A small encoder-decoder audio transcriber, trained from scratch: encoder arch conformer.
Rows from block 3 of the audio encoder, named by matrix and row number. Rows with one number belong to one neuron. Each number is 128 + 24 x the weight over its row's rms, rounded and kept within 0 to 255. All counts start at 0. Numbers have three digits each. After the name is the row's rms in percent of the matrix's.
# fc1: first MLP up (encoder.blocks.3.ff1.fc1.weight, 384x192), inputs 0-95
# fc2: first MLP down (encoder.blocks.3.ff1.fc2.weight, 192x384, transposed), outputs 0-95
fc1.101 104:146185114113113140109125154130145149089112124134130110186120100161157116128137081144131116104140129114120084138122135114130155132107132134073127121112170109083140133093121147150131098159131169130117126103132113184087090119114106145122122158116120097174152114158173161136140140092137127144
fc1.102 111:104106122134138114149125192093116073141124152112109130090091132080163126132082083142106135118106121114136110140119148154106129099152147136063087143099147167117119122134112148121150120131145152148171153135132097145159146137134113130153146148133141095131174155135133161104157118170150175167
fc1.103 112:117136134160124169143150130105148147094100131118157149136136137134129131136095121107138126120131143134166132156133140132110164159102125128118117107132156150136106126108116142157145123110113112114108097159133064130127148138151167114159153109153130077172157135117120135138105090122135109206
fc1.104 105:188098109135148128121112156118144153147083138156136132091134126149174128097156147125115114120147105104126161152086141123115153163140135123105108067168119174149126135107123131109171149130127145121084130115152131100115149117099089146129146135146136131109116102131116125096140126117134092144
fc1.105 088:072155123144106107114137112083137131112128159151138117110091127104153103087129132148117111121179137131182149141103105138115151148114151139112115137138162124084141121103113119107134160131119104178118146131081114118105126141148097112094164117160134133134106144123087121107182095153085082142
fc1.106 104:147149097137195146163123149141145139139119122129178094160139146143146144111126105108126135139107100146177078100175131162129154139160083109088138087076099134121131139083111122122158079185150122124135142134115131104099146186129136149159141122136123141152105131142092099142094114104132111116
fc1.107 101:130133118136136153104139136133144099108129119121137144137162100155131119106122098153112139110154148154108131098117090136125122143136138154132114118152133086131147133107101138149134114119084151110149124079072081148095149115142148146113150152148176100172141100157124092171134128174118153132
fc1.108 094:085101115125124147105118102139143146149152126161110148152117134143133155139174154136126170121177167131125099112149123130080137157107086158199139172095154130115145092133107131164182142122155097125171149141127143119115138124156094108152148091103092133130156126133113111077137110133116139113
fc1.109 095:118137107151152142124121138119132088103087159178160093131160159122127145147131133131166134143123134118134147128132139110127156117155113136194093119113133111158160182136112132120171146169144079162111080121131081135107124081119111143124118118132111134120143123132070168125141120144134145124
fc1.110 094:114135121115092137133106130156134089176097119159148082138146121089125133136078123147148119118118112119133182129136188106132124105128129160138115130138110116118108144159186152097123131164134135148125089109123126081104144192134116129148155103143120111152105154111102101131141145148147110158
fc1.111 085:093134109149120124137091179134161126117139102175131125118096061154128086142144151125143089134170128082157116096138114117139115135140121056112136131131114108088124155174102120127148153119129080117124111142137141118126121124147172115148123185133155125105157147137119164117167118129138129120
fc1.112 098:136141150132119145176130137130153109101114188118114073104063153137099097116139122133099131104132107147171085156150144145140108135064129125120106133124109104146141123184140123158104103169136113154146125111118122097118127134143121135138210109122133101135142076090159126115140165159108104112
fc1.113 104:108144099150141075166157164116114124140094143156146112171114133117182149135124162134109145144106152081172118125086122126129100126115118139132120145159142122099163112077109159136146105124104095158137113117126135092129115078131106128110112127125173118124107124171106159175132173116148165120
fc1.114 096:139108166151168146093112088150110175095121136104133123116141167079127132141147128188122134118140153137149150139152117103106124109133135112119094106138165132104102102110135149146145144150120104075160151119134163119090131092154100115123140130110102119109120121125184105117142146084134152148
fc1.115 109:120091149124133061175112108136118147102140158123112115124138128123120065129128086073135150132156131152155105146143149135105123120142161126094134116143136125154112096098116110129128111140142110148157072177148159130166157114103147155121144108128147147046142101106130113118151100156102116138
fc1.116 110:073118169154130127087137141095134122166084159121193164112136096106163131142147124107119084136075133114139148129144130130152128095135128112120097170125130133092105138170110097123120137138198120134101125119116119132148137125122151098089125097123103133155115144097174109149149123116127116162
fc1.117 110:177104144129079120133122120106086113127107172130174117097190106159143136145120146109086160156157138122143117140102090135126111111078132119162129110143088110130130133156111120164134138098070073164184190089106145144121121139160109120108129126127145115101137151118140141130126124134140160160
fc1.118 111:155112135125129099147139137139190125174103148148131105136094114109052103143125149151105115140112118139081124186124161136136138124135128095122097111113168119098090137122127071115164137104158113128112099122160144116098123100131152125141128101111140071156064134151143089118126176133169125155
fc1.119 113:148172111074134095119122097156148099144150125134144126137156134138127109182150105138131112091143093160157130085122160115137118145169157145118136126129150113089105142096148090129113110123149111156109104133150120156110120143119121077154142144077185128179129178105146114121123156098148112109
fc1.120 085:112088147154141165128139123176128080120132146135114133111156142108131124117099107120073139141155152147122148133100137161118122131117155150147159148127104089093128117137104108098116129110162135104162136131104174108137098126112155143171102135104202132124115096135150122109142156125083137140
fc1.121 073:145140166160125153158114132157149089169120141137142117138134132136128148123151122151126106164137128124114172073138126150108104129121129111096146139051174095133176128100067124114124137143136159186110120095111117104085127110105137079121125117153146121192099179124129105146105130061135115085
fc1.122 088:126115071138142122138103130150095120159102133123117060098147173126133147107143099151073127145107167119113172142143113133143120131125111108099091124124130092123141114175119118162182158101143158076117092124145139122119135126132176116117119175165151126131141083082135140141164128123134159139
fc1.123 088:148125118139106151141117083141094068126114143185167142144163116124101104156110099155098127145097211118126132136133131099179122078097160136112136117152122130103095125153117155105105147147110133150132162105125135144125135119098132157165128167178123116112127128124152156129186153146111124140
fc1.124 104:158163112143093142145108170150132141128118135134122085150131179128157101165144122137134123138129154111124117090128155172153153141095130092131132099148129140135101126109120104137125124150140086130121132160093136141126127131093176104098123093126118136137130127132132105118101136165109103120
fc1.125 103:143134104104133086156160166085142122151089092132145116119108120133157074171151075140139142132138124160126144182146146079154153145112093134100121102068156131139092141129122093126162156129101110159104117174113134148130113143128155102133105117177130094074140136148140118098132123170122120154
fc1.126 102:164120132151136129121125112120152108122127138095132125130118115106171094089139116127134133125106141123145139124158157146152129090127101134126093133172121101172131123125110147112108087133152143110123123127109106133134101075156114073102107114168131120150136124123143146129133113077157132132
fc1.127 091:109119122116162127136085156148133167116117169175135105113144122158172153111141133138159132174114131066130116147123147182136147125134075100151111122125142096120136136076130165118150150150122157089147110133121130139142169079156166129131138114151143143090166121163115161129159104067108114129
fc1.128 112:126115137146176126112081135114095140109120146171136128121129157103131087179144119162147131125138138162115103158120160150093165095102096120134127167096136112115107151159137130157185098166094127099151129095088102134152122099172151140138115149120137114142160062096151127111110123129132143140
fc1.129 095:124085130107117144110138068113095107111104164176113118169147149145134145120129129152176138094153161095131163144136118160117109124154129104137117155110142150085133094122100095152141133144114110135182169146117144142110157104126114137104095143176084130110139076091112100116143141149119144110
fc1.130 086:146139131177142090116160121114141089122135152117187127115133121128118149106161162114158124117146102115111139152127171106118140105114101086134081107098168152105155112129087132115105110111168143130104149119078135144111203128140125117100141144092146079145102105090147199153146115132117103128
fc1.131 104:127134123147140113146119154126134145148161118125131141148097128119131129108122114076166118135114101131192130131140130117161158127146101107092178132134140110084117207139096088132150129158158106168109159140106179118116135157129101169103155091116115107131139135154106151142160128127095093148
fc1.132 118:150125123134169119155081135150113139124158090130111086117147092087142128131133156127144143085122116086108196112132121176096148129137134098113113130113177151102146097115124101095141119096134128165082166107101157115090159142121118142140122139156132126121090174099150156120158116143108140161
fc1.133 105:118123158148134145127107109134117143093066142107133106115104127136131099129163117164142131125157188197148130149106126154121136114129117143168117117128124084118102105132132152171154154107108141115134108128099149156077152104094136126143107152099097163093113149156108121089130133124107150115
fc1.134 098:151117120118127135093162095145124166093072141091156153114124089141097121135166142119106080140097111113118122147134151123156154174126113102151128150160102126129124162083121128107141103152131138139115159142134082113108126117088119138111116134128104092105164109134153170166140142128191141140
fc1.135 092:134147134110108134141091127129142138103137130151130106134192124090113066171154121138144077111126068163126125109138149110157125135131120100122134135135098082158116116101081133156148127088126123123150131109131168100139109147151133123126125146154135114165159098101108159124123126151155155109
fc1.136 099:114120145139171121079121147123167130125097121116115153069123139103097136117113089087149133142149115062108115123106170160150112126135117160095120122142158131168135146127114133140123136167121134105122158142127195107114138173125110142157113122096175127166118126125115165104116142105090137158
fc1.137 109:136121124140137129114135137127141121133154168117123152184161110152151071117128132138127128156150107109139115106141093140125087113094097162133093103132165115088106129168093094124133154119112075133099128151156080162163169168136163130118094150126163155142114138137133139113101141111116190127
fc1.138 106:124183115139120131103133147091127103128124140155147088130107156093064115163097134171134145176123140126133142117149123103093122134094144125115145115139135157147124135094115135159146085118130092087144103151108091113124103166134084104093145154132126159160131131143134126126160156113155171145
fc1.139 091:122148079140145135127149154098120129150133103122122143123153090149100115107168105100142127127164115079107134134078130080132132184137112122119124146147145162161147128114132113117145118134172141119130119152172139149107131151156085146123088093149119129192162122089088159149131131159086114145
fc1.140 090:137071117142146104116108118156135142158146148136146124070135129084167087138130128170118121166166126127117082168188125107160139107084155172116119159124080107125106139152126114141176115125129131097144124136158079102133099141125103130129140140126122125114148151136086095147163152118133114130
fc1.141 097:146153104064139130134172132120137176095099079126131119129140130116143120151131122137109131121117163101078147119121130129154146136123134124125099150150137088089115135121154158100172114135095099128192143122138185108092129094121131146119103178128130099136110070170143118119142142109130130121
fc1.142 113:127151106094140109132138165147136144118146151187140118143084097078102136128122108163144111165147122122100101114119125133090123125134099117083141111130132160121114057119152147120130151118137150128082135142126150086092140120107120117170119084104145137113103144138128156129179091070190106123
fc1.143 117:140168099123119145092135135133131097117098106162131146126130106141114138139152106155143097176141155135129096143134128133109139097157110132168138123153133101133100110143174118105166094089152121176129119133117164075107113154098156102115092127156115104128122138132131156130141107137099093122
fc1.144 106:159148109137137148134123138106134096134110110119156169115180134138103126146145140164108123157140136132157169133105101096177134163149131148068110128108120094129147131115106137110123172110136156116133135137130147143109161153159151119160162116096173104105096129144159103097138113133121138158
fc1.145 111:114111128144144151136120127122123134113195127144116144134172129141136127139151156128103156128165104139130170141158116150160088126123089134092139095186130091152140140076088119153152105106154172125125101148094152142094113125073124132097135084105145106163131114123116141111107151133123132124
fc1.146 083:148142103108138108204112124156122128149120154157155128127130118095143118143145120110125114096120117123098162157122135127090170092111134128152134169141138148128133156119124144134133139104094101166135119136061154117140158141096106154161077177089173124131153158091149104128127118086084093143
fc1.147 107:141175125140089105145121182106150167137117140147122079082127133113094083176102153144178124131138151127168143124107133125137131126140138106095138094127156068130102105112108107075128147103090146109126111138135140119143156152116105116088135172138100119112106118124110103086105107131124144118
fc1.148 096:130136116136127090086095138134127172101134140116143099116129131130119125072150138158167070121143160145125132138151133150129158076088148120144140122126140151091123128095155147120140135149137135140131168126146127157167132140134123138130125133100138112137107136141129128149138134132126100081
fc1.149 115:120140150109122135118089150139170121130116135137128109171092098163155104107117138192099082114111174106139133128130152110127143164097113153062146104087104149145142088114130137124117155169137097145093153129111149144129091174115137119155097110138108117136133130119144128122147156141124138164
fc1.150 090:149164150151130149140130142161095117136164106134124142151159180134131105135116097157145157153143117133138106160129162158139126122137137165147155111093122122077139137111128119127150163090123088134117116109124133113125115132126110135155106129124112117119157124154090088119144166140132203092
fc1.151 092:202112131148134166125162092156129155106128134160114139131148129098127093109154093146109118130121081154114120175186110125120136145085122142113162105104112141151126114149136130116123131146137114154144109135105150145141149088093116126091129154070129131163103157159126149123150133179105106180
fc1.152 089:166119115148166136127074142130112131107130159138130125136111138149112112140139131134128123112117146102097069102136126162177092131160181124132143097146149140130125156136097174162141165138097078095085107126130112075149107122155122100151152178165126115106110099111144170131128124104130113157
fc1.153 099:126155145163129126176148123147096135127139116113146108133106128137140136108128125167133115124167133142091176165142117140125126126206124151124104143122114146124166131106117130133101141116142109140140114127120150097114118121102142091134085164144110093117118146107123116112093143131074159107
fc1.154 091:140127113118147175171108132080126163133111148141150131129115125172088094085135165108175123112130143100103188120127163132157080144082100113095115104120161111149127129137133138125133105100128115100134178157144149141125153118129095115108138146111113138113140136120125099132182110102124105135
fc1.155 105:095118158110174111165094124114119090179117158150153108165125110121130110137187146125171096139135122118148135119170146127127130107139129112094153116157136122085125139159111099116131137144135139088100164106123120140086143105083111165115112174147172115081107110146109145120110096119134143124
fc1.156 102:111127160111127112114096141131144118114114154132095138120127127142105110117122127137102140088115128115125185102135132139136130137144194127174100121128099136125132122147095082118107150104159082131125104127107165102119148167171080143106114106121149111152129137116115113135134120110148198164
fc1.157 106:169173138137122137101118106140134153127136111124144151097112107100137118129162130126168133123136093168108153126115156112121137146114161132096153092107132129087132149125100138137133146107155142129166167132163092108136155152149134121126103156147178104113178155126124101126159133140138100083
fc1.158 099:129157149126084093128156146106134145158153123147161090153135089149140112153143133145158135126111170110117108126080129125110116138165115136139118128183152175128124166127170113137129116179163108115119126097109185143149105141105112123132128146109169146171103123091115133113134102094152084153
fc1.159 095:158086137124141139146132147099098114132110162166144068148130090146139142100105139140122133167139133115165102110133135150126102123074170163164150138145117153137152129143147124118097097090122102142114150105108126087138137145174090115115142121134167136139131107134182107115165132134113138112
fc1.160 095:136140141130105107100139161149110116084134152150102149150094121194109107118134094120143118122138131116143149128165079083137107077109120155158096111130119162079142183133107141127139161088107119137125096135111112112109163157132131116142114144141135106146142128111131150124174086136154126097
fc1.161 109:097134135103136121135129137117095159130124168149096111157089112178110088124120105122128117165126114122093121105122164126153144112094140104126116145126181063105133160181145145158167155154126092135125157109075110121127143120170147115118125125112132091132125125123158106139157125123133097099
fc1.162 099:143126118094090096134113150123118136071138087116109154150133086148134133116125124117118119088115122153171124131143128166137152104148134142127150149069085097143104139122150119129133099105148076153176144093104129126102127147142146131093126164115139120109169100135127142108101168145107129161
fc1.163 089:168141086135127132152141164113179122101068147129130137127111096110075120117101149088123145117142124145149110100140089159144142103138109122112136093120102115142117098098119114108141106096148150137148111148116145142102146146102122175128146167115156113124065173128121124128096163126125113138
fc1.164 081:139146087135160157143138082110102112150117123098140120137106076105136098082154143123110168146100140126150154098129126105136156161142132112116142137124113122135134128134111126113178139142135117116108117082135139066117131124162160101119121081135122143134152200109111075130136129111129086161
fc1.165 087:116161116105110089133107095153159137131131139157179118157101134136113142116145117132151091132149143114149123139138162177146112121108154129099118136137127088106091131176134120090184112126102129103109115108132100103110104138107164125126101142124091139134139110134145128090115081095094150124
fc1.166 095:152161122118143097122120108106120119127103154121180136144148130097129114108129090106164139113094099133106096155127138128123148100134159103064099142110112090169145144125117141121142162130110127149141105144153156147134139145086124128114115114132134163149112155123122184159101099118127173105
fc1.167 100:145157090140170144149146127135127120103106173156145106141133075143185129126138146157085137132121122112165162118140117098095133137112145086108128113119069174098146150115145135129133119096146096120062123114134120135109165108146141133145115131163128112132093135107183124135120085153108143168
fc1.168 079:133095116162093118116145126142119167110093141108112131161105092133141155115136181116153120165168136116166120163149156097118115125137173144143127160150181092116140137141121123136114124095135100134138153133129112103132126116116107127130097096084165087141114114123132087118123112076089119096
fc2.101 103:145154131126103126149167114127143137165152097121122110132159086097101130091148111081156073083163108095120100153114108161158084129119120140112150100135114090129108109140136136143137138140131128123111113120156116125111144097147132123140127120100130161131135115129111159119162093128086127147
fc2.102 114:136160159126140120159142135128103126137157093114142114125109129119101152125118121141179094162143113098137127159134135173095132156157168135097076165141126090130108126111132158137154143096104135115120124141112103153140125129147114055140150140157168122137119087105113092117116145155112097153
fc2.103 105:122125135133101117146125124113128159157109090169100081182147111086162150124069091093130179094135160147100126128122124145148109160112107114153124094160117142093124098130130132130139121115157149117142129126140161107126132122108094095125096111112197129147109141156162113098092122104106099142
fc2.104 107:136122100056140142121169156172097133139122124120111119135141193168158137115131153136122084106107131128136087116111151144114123135076104153163113127141157081120116121129107136082169144118146127106131144145089138119102097150109103159178079124153109152073166103159136145143091123132162124131
fc2.105 091:031160163174126133110100160150101097154122133131108120126105135132128139128122146111134126128141123145091122132114150138090118151105122150118158148108171100103131093141125134140095142130115161131154152148162089144195115138075107179073137129107153124090148102119128114089126146175131112156
fc2.106 104:147142183142135082129140141074122095101181133163098171111115102127136118109147135107111127126098110107139139106116101134137135149091148126155136100147116140147103141106111101153118112152132133148144165174116121131154106092125147167129112137107117168159120117100113096132122099158086092145
fc2.107 097:067115105134087166080134179144093077108100153099116110126151117142124131070126132121152149135101145174088108127108150140139124150118106118151141154135154122110102132148102120162138154118128094108142117151164125111085062079149176136111144128111151128160124103114125149164145109180173109134
fc2.108 096:090170097102175122120085136144148163106127090101106121121131151171131127133151083167180087103090104128082131116112129166070113113140125091109106112133135128113126153082142104084132131121132159114116143130114143072135101092107099114122135106160107148128126121119132136129144153156129147087
fc2.109 111:115142095140124124148115057127143147144123096118156151112133149085099142113130121125125159093152137133140123077094142141100090116132125147121133125116090121159142181140163116111117181143092115115104082135156108109164114070161091162165117096137163117160135094136131105123103134141121157079
fc2.110 089:146109140138105138095132115105101153158089184112108112130122145083119158133180130083142143140155126116109112163137081109085124130160096138156121138109145139099140123162109151165110114095154136149104126136114119123176106134099156171122103127100128117085174098126140123135081156126117138123
fc2.111 085:125164125141104104107146101136130134116153092167112176103130116117143132107143129111142117072176113136140152135134117129130163133162106137124178169143129155133128163130147147098161111126139182113096135125156146082154107103113129126140122125104174120150146132109148128155110166185142143064
fc2.112 101:165078142118142142081115131106160126130147155092137121157139089094160154133092134143140137146114116085121116099103098142113090108136143107052129147145132122123129096120127132087117153119164141134124100124158108190134120121175134089130194150161131125112126169154159130156163108146129141143
fc2.113 102:123104151102139124137148130094116112133117048103148132150143096096099149116152131112150150106116095130095100108122142068116155113125131117177138138121134120148122117127153143139115076114134168128132142118152124139097135155125115138110123108115168155118093129136110117154108110176121108166
fc2.114 086:147112161211138107114168083121159154125069087141108103130117125140107141118149184148100111116099135129136126136134125125142149138135130130143127134101153138120137110121085128154113129127111124099164135111125155113116160162101108082151120139107124131133145141076158126124149190110152117123
fc2.115 110:140130172134128111128121147105096098168102160147108120146160098078079156102158103096135097083122159150121119128141137133058136152099139112132131144133171135109071153128146136117104178108139093125123136123122117145106116154111139134135125128118170139152110138126149118149073142102108130093
fc2.116 118:128130126145118117127163142099143130087140093179140161113142138142142130130130117104110139127110120151132066126121133124151138091111148114128127147132128129142127076116079088091133143137135113098139141107140168147124125108123102126114112160149098125128111151095095121124131149145138112168
fc2.117 118:152112080118058190123170092147112149128105165117146107095211134129116108151125126128135131118136108139143141160069151147170109150077165172134134144114083129149118149146163112132085121090140128144116160113163147139109093151133100137111117119146155117138163110130117155144116107155134120082
fc2.118 107:158133114109113156145123093100147118160145092129135095103134139097102072114132134150144162111124143128131146149089141128112130116117157151079137107151134111090138106145163116127105115084114150133081092105135157136147099137126152083131117154136153142155144094164156130131119164117159094134
fc2.119 108:134114132112128161097149128134086115137140104140097132100165132115110101107124155119124178142135161147142107130106105136172129118135178135187166149147130119107142082109179133138143122089122136116119120106118133142185110084120139144100117128130148126102097158151143114117137103115145137145
fc2.120 080:162125091137156136106115144127120179109119110161132118115133121141136109134137073155105128135179107149157109125165146080166118121114122107108151117157112152116127157104152142099138123118150093116167162139097116133164148141137156138134116082137130115184166088101150135119126149123129169138
fc2.121 066:131103150149125135122177135107150152099124113089120145106172125162107149145127118158187115156128112167166114148124112119126126127122129157096117105120150100109153103121150133114107131158132128083131158144167153090124120128127123120153115130091076144105084121127120130152118112144125110156
fc2.122 088:094098132143146146136137105094078097201185129166133181121073129134141135108104090167160176161130120135175063126094147123163126125116133113131081152167161163137109142124114125089112090112123122126136120127093164157095131115107107127115175101118178135118113135131135188105130144154154102121
fc2.123 087:123114133111145148141144134147158166132129157097153118153127103161177123118127131110128130163125102125111168129109109155086091153152088077131096179092092141173132088147096118146133169114110097111086118189192113107150096164135110172118128127112128109109139103123124106162122127124091162144
fc2.124 100:116120102119138152116150131129148103166118154124154122119107126103167090153098166158109137141121100174103133121122091105150148106111106131079137136132102110085137122100120109135123128147139181125109164115160125152131127107156117144115171115128135122095121143101143109113147114088141138086
fc2.125 105:126089111129121093115153158114144123079114096116125131150163134173112125140129153112119160139122133190105141125124090156131146147131131124061137166107110110130125117101158123114112124138094127137152148139113131118134080109139179092138113090155122174126175163172098100095119132146106110117
fc2.126 103:094118131110144111118116094140129199095146090101120114110109106132123161139082110140109155172131139121136164087153139132172135141116083166111161096096142114110105119141140138106149133133120139102134121120111139155138123121071159093181114112156149153080125140141101145185116095146138134172
fc2.127 090:131089143167137127144135152081136161144111136120143159153147134148148123090095145110145095149096103181117141132135135186115102104140143121098140149119129135128140115109136124116117111158085107158167134116163159070119165117136125175111125145128153151112075156155114120145136139134102179141
fc2.128 107:135097090120108131144120093091124155120098101157121116121141184094071168123193104109093119097137137136102135122144110113110127128149095138129130146175161130136118169157124143095141112157103126133202142140134148149108118121141121159148115176153108119118113139110167135137170170127151169101
fc2.129 098:122125109152097103123176145141149145167110133117085140150141162166196137143096126129135114110121161114140154113105156161149136112123139112108131186125060164146112145124111115126142148161154094170097109167086110124157130099127127150128131155156102158099131113095146105111138141132135114096
fc2.130 091:163116144151149144120157109128135104118105107084091117117156136138113131136131117119101102114107160125104105133101117135088166191127155097147141157120117180131128122138101115149167181106145115123172157121165150136143099091142080165133122123152083140107144113135119161142114120120138138137
fc2.131 095:108095149149126133144100125114108138073185139117124146143125119109128123128117144072145151155131157142128146151110162132130137151153141129143140112159128120110152154123137095154137117114111132140157151121108132088115060135134110158138106174133136109124176103084082086105175124144164119128
fc2.132 117:098123156172119106122148126144115111124123124087139158109092140139142083150132122091152149080139150093112156131112133087106121169120142121152104156141132141124117135105116163070168118153140117138108170112150141119128153142138117114144111126151135136138139125086133125128093112165134111153
fc2.133 101:122114108087106107123128145148122134098043132107134113155107120135108120181135133140130126110150130153131159108144148144151110086100122130165109150118099118114179155143146120118122129096111134140115104117125154078092105173128155109113109156126105166156103163138132150137166172153117169133
fc2.134 107:126133128097143142141172122137112114140164092125115115125100140127160091099131161107172131119144099154161124097123094154135118077097139114113103134137140105134152126133149169091124144126094126108151130108081122130162086141115104119137138141111114184115109084133097114196126146137144140170
fc2.135 087:134120157129146118141134153085089145133123090160120142082090094127155137140138132135117179136108150176116100084143061113170134121118111123159131110151153175127117127111161121129110146109142111115118135147097123117107120094127164178138106138143162093111158117125136101153136112171126120111
fc2.136 102:129107113126130116060165116137169133111102150123112111149094092126156154125123095135129152138129124089121114133144175128100098091146134123099126076124150085092179159097088151148163169109109115085130108130165140139125159133071141140183129132145172107138137146159119106150142132081110110180
fc2.137 110:109072119164185127169112159127086132131100161098154180141124129138165126105124117113134124117090085152094135177151129149139135144144096156148139138121145127146150137114138157149096165128124152144138116139104133146123138133149113147153136124143145134110108162071102083135130138120153125156
fc2.138 111:160124093141158095133150131176129093106153132128094121104124154105129059099110167128131156154161120099146140132152137103070100112113124142191111146125141111122120103179161136137131122110068109174115097147139153114125131134160185120092128120132146133137165164132123100124122141081150115095
fc2.139 105:163123133135172090111106154174144132168083180149107100164115078116100140105168110129112136154144129125090127116089128105139116156138125174147153104130144099131148115094110143140164133138125116115153130127152112083112134136126121192144112139126121106148128123120142074169118104115071156157
fc2.140 087:129119150116146113131125114094109156135129138119121176152099188126134137125125119150132148173120140123114158099108098138150135122113157088088119154145182110101126102105112099104122158123140117138119130102065114126154140155129126116114153153103136110115119197162081107124118128158081071139
fc2.141 100:161096146111100116137156121155141107100110112114101093135127141130145130152115147085161098120105155130137083159124174134133119141125117109114078124153096166131108124101114104085124126154148119097106180100178105171169113129181132147125078156103139137151131084144101103124122128160111116090
fc2.142 104:141120117164135126133126120150147149126121137133102148147122173147081101119133120116097075127078081109141177151141136121141137141117162127135134140117132165154101156142148168130134078123175137129149110108092131112085156127163168135155128092123151105107168088112133132132111156099101150157
fc2.143 117:121116132144118144109129143113085132117115087120152115145155149126149127100128145169096108120149099169151133138092146144173098149180096163128115142168138120124152101161118097125094114136144164090147137149076131064159111110132122143121124101155077118149140140127132132113137127115131139144
fc2.144 115:118118103134101161092108122153142106065148111180147087080127143142133150131138152122134134167135149120119109100127151127123151148162109115108157134104125143121193084153157121137116121110109128093150136135158152092128116109198125151155136125129101177116156081148109122121115084170120123138
fc2.145 113:120155074123116167183135137168143137142103093168102152127126157064113126111163101104113127110122113156121099101109165143155167132116118159157153165132117110145137162150125080175123131136126124117138151120127139143127115089144114102152115131136134171108153127174115123127155108149175132142
fc2.146 082:150145103157098129145136167084117099119125084060084125134101121135095139115107117122115165102071124129073117157129145148156134139130164114110132164118149140086125134117146111158125178134164081131114161147123151117154148107114077126115118165130130099153122126142166102119138125130105181123
fc2.147 117:165097094097155107124123122110108122151114122174156133149134136123158131171114105123089116103127143122133147119134125126152131153125146128119091105103133100092108153137202117137154133130111152127135129111123162120128102135074101112103194103093098117112147180111165111154073135128138126110
fc2.148 102:087085136118134172147158075128129148104176121113117128093136153167126104133106110135132170172096126145114147130121116175104149139140135145108149146125123114092160094156127082085112130110118136078092122150117181105141133162143160124139112112105115128123099088104162093137138144148123129154
fc2.149 118:110154187149161135114104107127151120108142090119131129188123123152072144136131155129120158135111124119122138098130135118084093147120110147141121118129114159115122086137086124124110147151103086086154135181154103141106173138147124146140147130112132094104161111117129096164162177139096130114
fc2.150 088:160135145140158116082116145140085137116179142132129118137107141130145122144131122154113165102113137091148120135157157114133155122155083135139134134138132126121102118152130165146165133113116140144137119128116109175128111104107143143095120110176139143088165092095096107135125099137118135137
fc2.151 099:167113109123141143147118160162141079121130146139138106156117142099120114141117092121139133151123143107144078127097146166124121111125129181148145137147117136090110078116124110111078181157139152098151129160096087124149105123124200158181166109143109114110123113118136167123139116143114120169
fc2.152 101:151125100090159129071110107158140116162133140093094141095155127162132109120138111154135097074135122066114136165162155109134148133111138128131091136122143144136167117106117118094120132157127125149135167076140166117075131145147141146157138119138121139132112142125134114117133133113141136144
fc2.153 104:152133121131132164127062163107122092125166116117131115175155116154111110136121159115122132108105154093131190152131141134059129132152137143110122108124136170104112130116074131122147150109105132144136130143146150133083111159117152089178134107180110141158161146131124132118105109106158136128
fc2.154 104:091165138136080160161136058094133129131152114140130135159140141103130133152154102130168151126113140110123105141068149089105160156142115107118142132107117121109178120139144125111144130150113160131128140144097116120159065121138122139116105075095093166136159103169152145143113134145126144130
fc2.155 102:115100157157197110150131122147140132097143167125140151156136122119131142132119117143138139076164127163161086131108136139172170133108114115159147128070129166126147138115126144063150087127131117124111119116146107142120100177119109129137118111140115143169136138119145122110137162114100150116
fc2.156 113:110096108138135115127165095153181139144151121138133110116126070131126149127149158126077159150152115124138134136132101140102105124134089124187143123105110162104162131083161123130171125122140116099171142163149136113186104142127118078135112094102156143123119092107171126149139137135120103130
fc2.157 107:136101149134081102121115118128130154142132071090115130102097122150120127184106133125141157112095120112124110116105132147125135128074134145104145159167153179096131180138144126109127184111105118149106171118114137121142148120104131124161105096132144187112168126100164146179104163181139138096
fc2.158 102:119184153110134151118129141135121133136090086117133157096094113135107154135149129114123112150092090135080129112086154152129109165091138153140153157112147144146173138089116110163118098180075093152135134122083118143114094121134127132162149130153066103140136124135143149117105110120150132086
fc2.159 096:096135137084092151107140138099112126134108176152089100132118145138104159118129158128110125129088104144111149168143110149148107139119134168156114149116137132100061128194140125136106061107131104132170124095143137107105114156104131147130053119150140124116122123075138144082140145139108125128
fc2.160 095:143106118115145118150125116137125145124144193092144109153115098157133159103115124100136122113120140136120125107079087152068116147140120152149106111133161127097118128105126146117104114111109152146128144140120108149107103138194156136101138185138154150113118195169133115084109124078112119136
fc2.161 103:079112123077121174113126127132105114194110114116147159148098132130178143128138105125096118150135116132089096094157130155106139091161107157128136124168121138100105092111122155148140123122142161164127135119098156114131083117089133130153084140150157108125075181126139113102150137120129129118
fc2.162 100:129123110109131112151132087135119156108104124122083106120110163072112088105139122084115117131150103138150133132158065159113135131078117162154118110142105144130097133144146118123131091181110135119138126105101095112110109143125161138199107124106160192145124115156121126137116130140129129142
fc2.163 089:141128108133155123121134135134133150121140158148101097107131099116160131141133130158092146142131099085186102130081129092126170047112077134125112144116098124135165124161125104120147138107126163162118090146165120128134134106075129147145113143136098147150127137141080120117086125160127175148
fc2.164 084:093138110117158122127105147141121095118112097137109186111158130136146127106116110125161122127130143076087108129145168091132125124107204104155161122142134133119151178073176133128134125124145134127140123107096196113165092133110149131099164121107131120148109092114105167106109117118124134114
fc2.165 089:175135127158124123103140155103151111121106134149077122130152079171097149129142098116121119147147131160104082149168150121136083134125133114105126097125161101151126100132117081140177149116100109098115170126181131132142123126109141112142114112130108162091103135066136137122124175162124104116
fc2.166 098:160125117135166186158124122154112120109200124103150103094107123095129138129103093142132116144119097106101073133124142137102149157108118142152106126117119148132150121159160144131141152121137142145117156140154129127147111140143104118118166158174091079117127180104105139142087082137123135116
fc2.167 099:135138123130160133124156130183176154122121138126173149110124108152140118160128132105090082103151147099163139105127136120112125130120097097136131110145132161115094122150095156135147109095105193086148156152139141095147112144107092117173129118127124177112118064104137156118156113155126096133
fc2.168 079:147164167164115126156141127128139072176131116070155125108103101148143177114094135093149081140182107143120164146103099150142054142172108163102129088119117126083087153115122133139131137175144141125147112096137133122103129118138157095151124127090140137130105161110152139164107098191149151111